config.yaml
model: "image classifier"
dataset: "capsule endoscopy frames (Kvasir-Capsule)"
train_examples: 42238
image_size: 48
crop_scale_min: 1
horizontal_flip: true
translate: 0.06
rotation_deg: 5
color_jitter: 0.1
targets: ["finding"]
num_classes: 11
arch: "vit"
norm: "layernorm"
norm_position: "pre"
activation: "reglu"
mlp_ratio: 4
head_dim: 16
fused_qkv: false
bias: "all"
qk_norm: false
parallel_block: false
inner_norm: false
moe: "soft"
num_experts: 8
moe_every: 2
expert_mlp_ratio: 1
slots_per_expert: 2
shared_expert: true
patch_size: [6, 6]
layers: 6
width: 256
positions: "relative_bias"
pooling: "mean"
loss: "binary_cross_entropy"
residual_init: "none"
optimizer: "soap"
beta2: 0.99
lr: 0.0017
beta1: 0.95
shampoo_beta: 0.99
eps: 1e-08
precondition_frequency: 50
max_precond_dim: 512
one_sided: false
adamw_lr_other_params: 0.0029
grad_clip: 1.0
steps: 24700
batch_size: 256
epochs: 149.7
lr_schedule: "cosine_restarts"
final_lr_fraction: 0.05
warmup_steps: 740
weight_decay: 0.04
adamw_weight_decay_other_params: 0.01
Rows from block 2 of a small image classifier, named by matrix and row number. Rows with one number belong to one neuron. Each number is 128 + 32 x the weight over its row's rms, rounded and kept within 0 to 255. All counts start at 0. Numbers have three digits each.
After each neuron's rows are labels from the 100 images, of 14848, where the neuron reaches its largest size: "responds to" is what is common among them. Only what is clearly more common there than usual is listed. The data: capsule endoscopy frames (Kvasir-Capsule).
# gate: MLP gate (model.blocks.2.mlp.gate.weight, 1024x256), inputs 64-127
# fc1: MLP up (model.blocks.2.mlp.fc1.weight, 1024x256), inputs 64-127
# fc2: MLP down (model.blocks.2.mlp.fc2.weight, 256x1024, transposed), outputs 64-127

gate.446:109140164123176156115118091144081039190107129096176134135171109185075138093159147138113168126076207175154116141149193173122141133206085191101104202144143128180119167185178104092120104091160131
fc1.446:172082080133106091167114182133170210106098161162131154129093151077134108178075059108141096129129075063044130160115083146115098103062158065132127099124098116088162071105104152141164097185113160
fc2.446:149138109166173131077111100099070122130131148124163142090122141136188158082116060105105131154086156074092167145167062061142121108107133140115115128088051110062120109148141161130140124105116161
responds to: finding: pylorus

gate.485:122185153094151133077119102131151155086113185129057113164119064136150115116116107135149139145123119096078103108117098104124228109121162140157163130092110069146125148118104127122106141106123077
fc1.485:082136157125216157106094081148125168127116151089126131115088128137122029142163151118131107131169130120078173168127109063166142096127157018117124145128134183145145053146133174143115130092087139
fc2.485:126154188062136154089144107106045140135108117178122085059155083219122144076155110092187121096153157153145149100108111112128091122109163151124149105204120096087159093116114072118070127160120124
responds to: finding: angiectasia

gate.283:136113123132102103162085171144232139106118123132140142069097126127142151137056123134158138156066111094052159115106148168110132139136113103141101108122146038162148177116138155076107109112120134
fc1.283:130159135159125151125113131155179120159089171094157104122163120098106152164106132078156167124130131127092115123065156191106083132099104074141151074112113132136183164153134119104098107138147050
fc2.283:141103115096184148112156187108119133133152137093121099155024157156084096112154122156100119092068094089130069166134108100140167117171094159083095144141130121133135155133136016084140123131128074
responds to: finding: lymphangiectasia; finding: reduced mucosal view

gate.276:134154132073078161166131119130140054112140070176148130120141107136158142129122160159178074085121115081078093104096149087109178111135097174107159097123097112111128090240148094138117078142137102
fc1.276:168168074109086107127136136114109172088147112093128160127156176107106139133103154060117138133117133158129138172087130138176073177108107099133060114167104143127131157067087171097122182138176125
fc2.276:077141125093146145117100109090110104129148127158087130137101200070151177243116105104149142135127078141112170139141037133165104139102168117113186179114114124084142134155138159138100105081166147
responds to: finding: blood fresh

gate.34:162105116122093074127136082154143128093060099133137092121148085137094078102082129146198132170138131118150143097100163126129151128089118145142159155165128087154144168077131146119100062104122103
fc1.34:140135176132092158140115120106120090085127095094190089114151121131126112134139140171089108084127085086137125093124138188113127130107096168098115153147157081132156175198108138142102101125100146
fc2.34:181121147121161120204119116083209135149147086120146128146113182163061120121171183149098132153109183123190092084078187157137142088130142169112112081068153104181099189160177119135100154139178148
responds to: finding: blood fresh

gate.588:129117107175128125099102130066163119154141158082144061183127134114139110088102176070073109093130177146177111115156125149090099096107114110110133133095189147166148083129135181138067131127039085
fc1.588:101153087122140097159140153114099136208120089094089109083126135090111144117175127159095154183133153136109114132093136137152105232069079118150125126127072134150181123153102137095140135146151192
fc2.588:115126168045130098174131117151119173197154104118135176109134122074146118093144136103096112079170096167112149143164107178137147132118155154121075116120109070070161130168085099119108143177116167
responds to: finding: angiectasia

gate.247:158088191136095090155185167173116156095149134186141121100136076129169106138136144128096112177141144086061144159163162108072141113123097153096148117134145169082113152129120134141143130104143144
fc1.247:147067195126116074152144122167119096085171083140164162090141083122171094164122144121124104152171155120089194169116137099054207144156092086066127088156119149086135127113084133101152125075120087
fc2.247:157116152138110132173104058072093087141142153166166078113094136134156122112113223095136141195139119164093057112137169142110157128153124132138139111146159149143091162147163033120126166168141112
responds to: finding: ileocecal valve

gate.320:136117147152110180141100107054152135147112125156093109057162154114075176167119125161110044118090118167121157194133169099145074155090086100140136111171065098099137099104151122071134160104129089
fc1.320:106168124153117107145113167081150168137174140116096119069176143120081180180123118110147104166104127180136150166081176129169079099054158174100150109106063154152114129111165136084131114097089080
fc2.320:135122128133113131066139120153104123105186099160057174140110124134241144095110158133152094072090056144178155157137207104146090117113135110101129131205090129145115132141173143102129126115099159
responds to: finding: ileocecal valve

gate.188:182121113127151115130119131118076166175163078142145117121120126108129127084155103143132138122140175142144148122134176110123101069137102109117110150131090130081112115161113109133095104118171167
fc1.188:095164053040052118116144080121199105090122136101162130078121177115112137105093146131079175194131105115161126179120086164124082152116164143125125123133166127130108156082127148146141146118150108
fc2.188:086206154193133130118080155140133144125083111153174164196088134105131227167169108106141118146103149130196181154122121127067130147094140095121142091108115125162135146104153154155091110134041157
responds to: finding: blood fresh; finding: ileocecal valve

gate.266:061157121120156129137178154147135114099134064092099078125143170168128140181169096098121051136100155124110139127194106081197127131087144181144126099175136170117139069153128172131194104144078152
fc1.266:053139124134139146133146119151160116092187043079124074122134112149103122156145080106128087129123158135118132191176067108175153183072150178163140118174111139107101075122115140163152108161130147
fc2.266:080154096090195157161080098141132064102142117125111101100161115134150102100077101187141124172102129171128096098195111105098159152123178149169108120188104162129130082141143070145190128097145136
responds to: finding: pylorus

gate.35:140132124092107153157113093131104121154146155029095133113111099157129148096142186085160137197119103127118140151132183138143133074113149160134104165103167104149124108173120142151151112139124118
fc1.35:077125089095098206174134155038149175130074187130109141125122137113196137115114095117123114093149124109170098119110091114101067105086162135086117124104116165114157159095090112110133148169126140
fc2.35:126181129099116169138137139125129152134133177117141158101115140083177139082079100155124188182174144194100186133101106086136166112132165147173103112135064192052072118104116105099108140126114171
responds to: finding: ulcer

gate.353:135163122172122137162148126141137161132150045133131167123122076158085126124138140057116169170102143158100156143169175069177150117118113153098129137086081143154127109169108075161132110153135143
fc1.353:111133132076136154115107146097107106141111213126114112126153198100147117109131120165133099080131119069189123105071113193092102149111165125124157117150170148113151114096154199119096146077116165
fc2.353:157115079134115140186099084124145166106118147125107102072152159181127136155098103122192067069163099112171129157112167145085121132133114102142109178158140164088164071172185126093073145132142144
responds to: finding: reduced mucosal view

gate.412:166174177113118098099071088127161143121143106064129147197148077195118138083141110156162113193087159119146193156110114142131122145141167154145145157156108163145166121123157109112127151126106110
fc1.412:144186180091118128107074115156109112089133110076105124203163075165119130056162115163152115161063151100142191116079109098174122148160135148139160148104115153118173132162121103127131147133108088
fc2.412:182097140165192107118123123122147137171115161182088082129180166197101102127077104125097141097131141131105113125151183082139095136107104159113176200153131068153113165178082117096107130134165113
responds to: finding: ileocecal valve

gate.506:141148154107148150105120105135137132108111111140170162098141131115142147105131113122158120165165207101151133100136111149094105123160147149073101131157128115113125171056169120106127079198156145
fc1.506:186127101143085152129146156158122188130161131158103144182114139129155103124101106119147173025078104176126168126132088176132136114087128165128126126152170144142133097152144148142156164099104158
fc2.506:114098105137099068106108096167107172138096102152118144111151093119131128119151112134165088165136129104161121136163152127187041173183088136128054133102143056161141132124194169143084091105094129
responds to: finding: foreign body

gate.75:094114126110170192063078145113169155072159081112081126112108154112142099162117057093172156140061136097131159118151114104163124161137130129154163088151118125152153118103148131048095097097100099
fc1.75:166163134125126110156052139150167138147047130118142147143183067121121096169177123092096124152124115155174159145151161151120117131126125113118136107117142107076098121119088114115154147114113104
fc2.75:097114151081147122141154113189128149172135149088139179140111176085094121111099148057083114133193182144079136156068136192126146132061123195148097120139145131113192095095096155138136191147118168
responds to: finding: foreign body

gate.583:130097171111145123157084103122153100106193123063147146127154144132147129120183104125175112112149103069112095094124188143127076125134151142154132147081111128115149146158069134120150124181126108
fc1.583:108119170135130120113187138169128127104014126186093116122142103116129154102080152130091134151066141200145137149118111161117127114163143166084119139160149122109149103113196115106089112094123146
fc2.583:149093074080102064195161160109071099154194062143079055127125180143110161115081144157174111133055111098153106099093124106128118142150110140109140108135118193113109175100082172118115153102155084
responds to: finding: ileocecal valve

gate.470:151197108080150115148180139167160101140185143156176140161089136151141112160102127071169167068169169097122144118105092146119162088150177097164112049087144072137156095111162196131122158127139118
fc1.470:116092119153136141091072157050126162117100138098097105103141116168110155108173123215075159127116102118111111101170175089121091131144084141101159167121107149139134144128111082100131133155108119
fc2.470:091049148206078088106146097050113137092073125121098107130085117124081121132141144178166122098116153165131162146103118110104137138113159115149141140154122162148114093113174128131105116138140081
responds to: finding: foreign body

gate.430:128166118098132159116063139162086125112150145107095117100103117161121090129163117197175140108098111138144130100082121173148158112130115144119113061131200139111105137142073144127125107179140114
fc1.430:090125164143145068154167136082114155197091126084162084132149087118157134145122162088117136094145139108148135128128133101066079105106109125111101095143131140093169177100123137154188131117106173
fc2.430:106130101092079091138118154098080147172099099114162095100101122132108158151151138105074108111053132119148135196118104063140096101125120105135102096159113130145109133043123123177149144149143157
responds to: finding: ileocecal valve

gate.586:105161098141161109115185132090112162162103121069129147097057139213126101158152112137119092093123095099090090119168124144188124100148142127136156113138146094113117039102131113173150114104144183
fc1.586:144090173108113112200091164147169107107164125209150142130191137108131125084100188081161169142106134110186178145121106110120117130099115150115161129119101182119125216144160128111121159138110095
fc2.586:138149126123158134120153102096147175074115117093095137156112132135123127095202197189063201118113137168122084104092092100108185136104107088188082078157107131086132179125176110141123150138123120
responds to: finding: ulcer

gate.152:168078175121155110129173126057094118167123151084091062160162133072101134119162156099118095111170133181146156133092159209157102122153104129115155108181093181076138061159128113090151183120095104
fc1.152:148095121094045105118120097084137129140086135153086082158134148141164139145156155144133081139156138134126160128135183126087103132139109186112169117094092165123116155094055128112082128114136147
fc2.152:157137100120164088196115100148086092108115140150130132185174130085142097097092154101120107160130134127136167112115142173166110151092110047117135133123148150030161176102114153210131174118084149
responds to: finding: ileocecal valve

gate.389:181099093131157122124072142178143167103186125137124155138114129094133122142145181064152135193145086111177175116133134082146126095139141109151170131128150135107120089152101152195169170091151138
fc1.389:211160170115175120149119106172074153077130158142125163125166117183123111154122128145132118150103133163132124168093118101113145115118186142146188224128113134138111182153143124148163083128151103
fc2.389:152043110134139094136144122117108167114173127130113094154052203100094139142074134094093094113064118109145068123149124097114101130181073134105178167097152121135160085096198141101149121103160135
responds to: finding: angiectasia

gate.204:126173109214141185114172094148186118140184129099107119134104094118128136091108161149136134146098111101078083147087110073147118131079155121129074136131142127153117117148116142105118102174143154
fc1.204:123098119146190127140143100132081162124138132153096155203123126086186097136090090124146152095119114086120104083122097082118084078092119147141078130107138096128122092096162139116083089138152137
fc2.204:165133175120154215096124165090076074133201136172085145114135116183106156043186113098122086150174111110122196155164106083163143127135130135105104071187115198102096162145180073150118071145088158
responds to: finding: foreign body; finding: reduced mucosal view

gate.49:165153149105100108132057029087124137066147116142107134210137155163124132157113111115131127132125161134129133168101146090179154117121150124155101132172091135089087136104113141163064159122135153
fc1.49:112127186160142168109114148163057149127132073098181120083085115149078178102121128097169091126185105058148102120123115072105130185122132165151168181146115140178108114128188129133117110152203124
fc2.49:143170116136087128155081091128126197150092089168081124145101127139096123115138133098096096139107110130143095098088156123152080128097114124080135133085059133153132171140105123111115109144136078
responds to: finding: ulcer

gate.762:129092192113206175084142120139146129133133082104084109086080091146107123140150159165095145155124105193123130141133136094160128153090115145093152081103121144187099103107138045149086134093124103
fc1.762:151140143194146109179156152124085100128113161155144200115147182146189174111086128111135184118144147072134140122129107090106176171184143135168170118132159146101151134172087180139134136112122126
fc2.762:066169135115032084120050109161114091119109167111120190155108150084131130115125108143180104125134110134156143124160142182173174163138153175129105148076168130126096145177132118099099166118137144
responds to: finding: ileocecal valve

gate.132:124112122094108123079115103080062137105170143127117132102113093148118135122120109148111091146130181115094155114162183092077079094137082107198123163130131150109111139146179130182129093189072122
fc1.132:118125131098085170092104122107120119093065130084130142140126130102084124094149146145116061109128138128120157158123160140097078117166113110214158146119107141152112164160126147152148077157152145
fc2.132:166077135091121061141191143153090148174076095124089130097124155127143095124108157143134157110163162165148136168136142139107116130155069192127133166170091114132088103113134081180074168097112131
responds to: finding: reduced mucosal view

gate.496:145110203169166153128164097058067155121111162136148110111088064105135117145141202133133084113121163073099143148115104161054166163150190180148087098117064109142116173089128135121207120175094119
fc1.496:117133102107094096134083196190193106130128090070106145126150180126130148145122048112139158177127083168142122097141151124183126086114065118125133126176155139087135112175145142120068136071175104
fc2.496:096110172114108117149147128134169146158146103157137057144115164070126205168095152161169173073184091152133170111139150126199130160109146057068121144130158084101160166117141143128125137040130120
responds to: finding: ulcer; finding: reduced mucosal view

gate.312:085120195052154127123182097157167131120193118108135157102121101089070121188084082141128138114077154096152142114099132074125138104190181092154146139100203144148161139106131141130105091124170083
fc1.312:144130098157081158144094184138084117153101141188114107153162157167160122063169131084159115168154086171141110102160108130105119170071121151097139101106093091088121131122090137147115122130071158
fc2.312:145118126117094104156162133155150135087069056162153096134074065104152140152142054118112047091160158146090093160084132122129168020124157135115160160129145111132112147129100209146126159131136070
responds to: finding: foreign body

gate.166:216102119121064143136115125165124115084133092201116183152132113163154094129129110103139108152126160076163132103117149083140177112139106136111087058094149077097157149112153092143114058064095118
fc1.166:183120147114085142144098136165147092086136094213121196140130109179151114153141094130112116111134174102165150090111153090126199144146103134138061061086117063116154150141149129141124061101129122
fc2.166:128125163130123057109161074128131150187148119124146175150103170149092081060140107195073149110093160101123049115146109077132091081153096085138173138130120122138111102150091096110159121186161108
responds to: finding: pylorus

gate.390:090161078168154081072084139105125132151071145199093112129147148168154076137116084055179138093082120157100195068084120149102059138132161123144149141115072145120171115099190101112176102103143111
fc1.390:166135156069141175155168107144154127103182096095116128130123105107138165099164159168096116177125145128155100187186127130164126099111127121139114107129213103115084170142114154181106138162084129
fc2.390:170115159121178061172127087166112214118129137091143115134161077146144166116139164153113103147139113122121117150148105091113107124118089085102139025107136086108101135126099110121099131097146106
responds to: finding: pylorus

gate.290:068140147109169174134128101134104137096154132095101093146159178117111098087125101117121090106108105108087156156135104087165109140114101177188076120139134123108077108139151125104108143202056117
fc1.290:176149100158050097112120155096144147173149138159163150104125086174147115157110150162168148176112160131174121085130164176117128115112136104069162145089112120145170131107102148112157129055204101
fc2.290:065161081069124101139119211085123117139143148100142212174100165174183210137110158132170171151166096133124133093118127135090130151197168090128098072139117102118157165096159133138093157106125165
responds to: finding: ileocecal valve

gate.371:173125141151127146138117177105187139109201109115162117162136087060098137188108091115143119110144084133172131136218082110125130107126170160175134175069134157200090176089124117127089135158103109
fc1.371:154153053128129079165116099155117150127062094133141061063165085066200130129104130119121120156132197110113118168121128119142130127143162112158114160141145152097151107132188140107134118156173118
fc2.371:098167171096176077107159136148108141145146095136169206121148179062125151140064136093128145133161131083058104119086085133185164121145105059129085117105129095051082114121148130136117193182185179
responds to: finding: angiectasia

gate.700:190161154136109185190093135136112079126171160093131153097100082148186162131139121123120080149136126123137072154178126091125121130115186100118160131167147159119167097108147192124082158125105040
fc1.700:133099150091102160133150144128220161107159120104087067143149168150078149132103136140202100144085186141111191116125143108111108138119106123107134134128170088098197115148114104132139101107143145
fc2.700:109132151021119081127130174146095167112135153181124165143136146140089079139159171066141126170117093110054130167075106109123117137166136082127097146171101135149126090097148085116178094140134135
responds to: finding: ileocecal valve

gate.728:108085170131050161126100125131162074135120142156151148077130121097120124162136129140125119112117099134076110099107161166103153155081103131119154105138155126128110123162130094121135133172155118
fc1.728:154115118107121073097160113151180122178142183113106098093069146135088150127132102149095141040107179123096088179132065110161142135127144170154094132152186092157145102144136155107107204108152101
fc2.728:086119112119142183088156112162107139093156068104127121192157074125095139175047120169157061139150143126075109113122078136146137179088058111123189100062130135095115161142176184150149084109091188
responds to: finding: reduced mucosal view

gate.595:186111170136127157167084114168107082105113141148159121125119078097079160146081085102118128118143096139133143083215061187121052138106127073135108154150151153121106089155155125096128093074094067
fc1.595:156056142131100112170090149170119156112123161123149097108115119055136177138103118123107098079125098127111119162229087152122119123101138117150160173128156101147127119149125093140104149039107107
fc2.595:125150082150148161016135098129154093156105150096112120130154116145130144115126194118147121082080120187106129121255140211123102160194126140112199138102121121199125087120075137122138102140132140
responds to: finding: reduced mucosal view

gate.705:144109115174173154159141123129117116197086108131175088185095143127118157117126064142132114135128126142070119118109165169138100065130129156108107121100138109066192140122160142126117113067098091
fc1.705:125142117181098117132085168124162126053108131075175159131093135145159105127143114191109166159093157179154131107128138180110122034113086110095098125076186137129182064128135144087121167165133127
fc2.705:121105100133105107134103145107185117079119142148154124149094088165139100163146115165147137125042119161149138169052106089122141150113070125145197194139137165139171112134148115117205071164139152
responds to: finding: angiectasia

gate.305:145189146166170094114106089117145140137174073116098113113097147101106134131090041143158114180111151157166120152172118139111108136058123124133111171089156056142115134098200140150151201080147133
fc1.305:047079076129119150098135133105115170150074182139155072111125122062131159104138129184099095055112096152168125141114149123129110092173145192128119109176105135092110101144068151115083082157020119
fc2.305:110174129129056082110092118134103122097076187097140193112116198138068115128136186149083182093135148124129129145132150087143098124165134103167159119163161126123186128151147138114162157098151142
responds to: finding: reduced mucosal view

gate.99:141143137127099123126131080148111064149077129080143148153130113084063118085170118148149067123204079126087089116158137121166120123117085151128116157102110132158108075160085120068142149131093173
fc1.99:156115117126157097166084112113079090149119069165127156211146117105101134138202103139115019102120085133092069100139148112187157097139074144134129160077051136147155063141121071096106128136088104
fc2.99:108077139152161133188116110148204137132060067167111112174180134110135099177195095120099082119084128110134111195100146175140097180115162151135144127114161158137140153160116139134153123100133085
responds to: finding: ulcer; finding: reduced mucosal view

gate.643:149089125162107080138122128135092098165199092127151147104141110127093145113177161176145156126142133136112172141196111148154192096097124117113150153155102167073174064215124155135169154160136115
fc1.643:138141175131109171101080137167104136164187111126140121162097131132085144127148140101191115186125090100157139167157099119172163124139153134121148149123106155136074099157129126157124150179179096
fc2.643:080123172168156078183104080097079119174110110136041118126104082123077101108148067124071075100066102113149142189122146129184075128129129073173159142111116126132145097171151193170144176123171128
responds to: finding: ulcer

gate.465:095175068089123066110105123179135208129191151158126112086088111072147108171088198142167176116115126163153121138144126111125096097143090160145160200105119112159148080152124123147112102108172119
fc1.465:147115188157127179156177111111141101127080132092113143152198136187073129127173117112068096111150176105149128120100122119153125178109189109134113012108167164161161191171090128092171141154127121
fc2.465:196121146153096087165186157115118161147120087104122107138113119160143141132104068153133126110142125054134128095176112141122132071115105178126096137095137098120093105150101233128058167161108126
responds to: finding: foreign body; finding: ileocecal valve

gate.245:100141142097122149145096152157140181113135095127114127112142072145143166149127127158088118128143082108145079138156124187159118106110155154096118108109110070156131105135126096103102134092127140
fc1.245:156131093122076079125187044189101131110137161095141136142086095148143137115117056052093102186089118189125153138134133139109142101154121134086113112139164166125149072135126127132150107082084064
fc2.245:155087141101106082100112101114046131143107134088160095132106152090121087148103107180172094138152133093140119113174118107125109113115142162132158159114114076118144148144114107193187154106179110
responds to: finding: blood fresh

gate.337:104125119185171133119162093106100126143116117109117092127166160185104172143161084129181118107126055143143103096187151140067123130044135152122095117128155106123154110174187170178143072087137156
fc1.337:095191073093185163158133135134198098168187162136174193116129157134086094133136131155177171139136144097151143183075056090089168108105127098121142153072134122143140168135093120117112194169191113
fc2.337:176174133132056147159158154139124083115114166148143104096123090113108112136083080106129160111126069124176144145147150129124210133182074078090142127111109144165121170082221090102135121162108111
responds to: finding: ulcer

gate.400:169122163120151137173133103082187136073108125116136115153141110161138061138080160148129112148160110105125117067076122143109165088127101184126174157129147138139113096109066119114089041130131107
fc1.400:048191112155118109080123173140093125168174134158118136108145148117130160152193118137145135120115192112157139134186124143158075196133134118115120112121079140192141205136187157141110180135159171
fc2.400:094140153096096205083151190143090095133142162093150129136131038139171189129096087098116084072166111130106109162154104116130122177148144128107127119101118129095110116091107112119074104100135132
responds to: finding: blood fresh

gate.509:137121144190142164141142105152144099128092116120074159169097129147116081129092120119094135083111094079115098108141099036123107073099102141163092083114152113157059147105160139178157137183134133
fc1.509:138129105075109078093133119163133149161136140098162110085165140166118165174144072132141142137100195158161168139127195173153166186160132089097191144126097178109171121094084137139082123096163089
fc2.509:129133111157101051133160106170149203159119120098230134199084154120196101211157153120128142131109180157174098104153092114115108121178146144171133131148218137191131100191094149129204140138124092
responds to: finding: foreign body; finding: ileocecal valve

gate.52:193095100117139096120186116102134134153138104130133134159116172180051109091075130099098102115097173069108099143086132181124160128087113139105177145113146081189078098145129174179137131184108104
fc1.52:057191166134133170106094113125141166101143153096099122120110094086192159113163118154130127128160086182149156133142164107113122128172093149147071091140111175105118176116111116079147103082111151
fc2.52:201126086102107058141135102130107095123120160166140156146148144162191097107156105041175136130224092122130088103097093078171149123143186064143093119146122118100073119083079109158109078125110157
responds to: finding: foreign body

gate.193:100145101071172146122163150119106170138097126137166059099072092162117110107122196091107138165136167128117131134091184149107155117097128185154102104100117074148102146126063097144218119167091157
fc1.193:124157112202092114082101155142154100172103102162116183147166175126092152126073078154144122198137124171154124077148155133158168136134110076123197089093146049159168105101127153119085118159190097
fc2.193:085106143129117130146107154151172117133163056126095123171143165114131115128048112063132149107094089153089115152187174185157168167085118092087106113105185092160160212175125143138107101142168110
responds to: finding: ileocecal valve; finding: reduced mucosal view

gate.543:181122206123138121170134122146125115090164064125152131121157127096089102097122169169130163200138167136120115104147207121074190100131110144095165138120154087088105157112112137131156157141072090
fc1.543:077142124135159131110132176145106152139100174091069113111100125081165173131125129134140186102095130124120103097143123105165089145118206082118125143144113105149088123035133161100159214165100126
fc2.543:099127115145114164064107163089064135090145110109140152086171105010168192122157121084165114081154099113108193137125030122093155131080103096179121146127114140077170105116083096141115082100128173
responds to: finding: blood fresh

gate.593:115129148065139087114112157193197097086126158162124124153123135164122148120144103136099154144131145048141134107161109206147133054134107147131098087101106087158170127146119157113102123124142127
fc1.593:115156126124142122110114126179185061119124173146116119126134135152144165117121153134101170162138156027126147129127085139140129100103071138086094096085118048165144128152106176111085141143137115
fc2.593:206139113102165125138078089178122124128164095149138118204101165127110092149105070114131144139176105122185192122150155168113119148116150131154210091068071159109123155169044105146086139139057127
responds to: finding: foreign body

gate.422:153138111124109090124150182162058147183102155198100043125154125065115132154129063138115111087133141140144112100133133140126189096118100068129171143109086141115141096130112081074174067078119138
fc1.422:194126112121099112126160143125073151176125103197100099114131136074141155139108168143121126131115151210154088096139163132118157126094086083124092139155085126139144158076104083160141114081097079
fc2.422:142138091093102085081174134172144134123085135089094111071115111092122142078129080146120148104127126108168141147171127120094133111108101094142121153149103130125141182178117086144136098203066101
responds to: finding: ileocecal valve

gate.56:128157114088109127099170114098167120156152104086101157179130100170103115096105175098125136167114111190065130105146165125153190084121111150058158124124197182175174141143119143119141076132137118
fc1.56:118125131115180146159111142088113145150165159136090150162099146156138135172151118108097153161101143080115131104122093140098027154116130101125082179096115155114171157092132138075159117211161149
fc2.56:130120146084151146131175167124221139078111181135155157113098116108142138141109070106096147124113103101110111135143098072152112093111157114116048119095039124108112093164136147086127151167110180
responds to: finding: ileocecal valve

gate.665:197156138077219092118152118143112158111162122152117154140170131139114109153116153157166171109081107077112104125132167076141182101130100173135116173096139104118098087219113080168113171159136148
fc1.665:203181129128186066149111093152084181085219103151122149121134118130177086105129116072099110151079075121137117117133159112103184099093157158164129110133135118118117111203087166182168159121114086
fc2.665:116092153091151125074158124125103128169211144112159119123148144103137127160060093113130154153155155172117116085191132119115146093182132142136120200098182087116156113116083065151161101170132098
responds to: finding: reduced mucosal view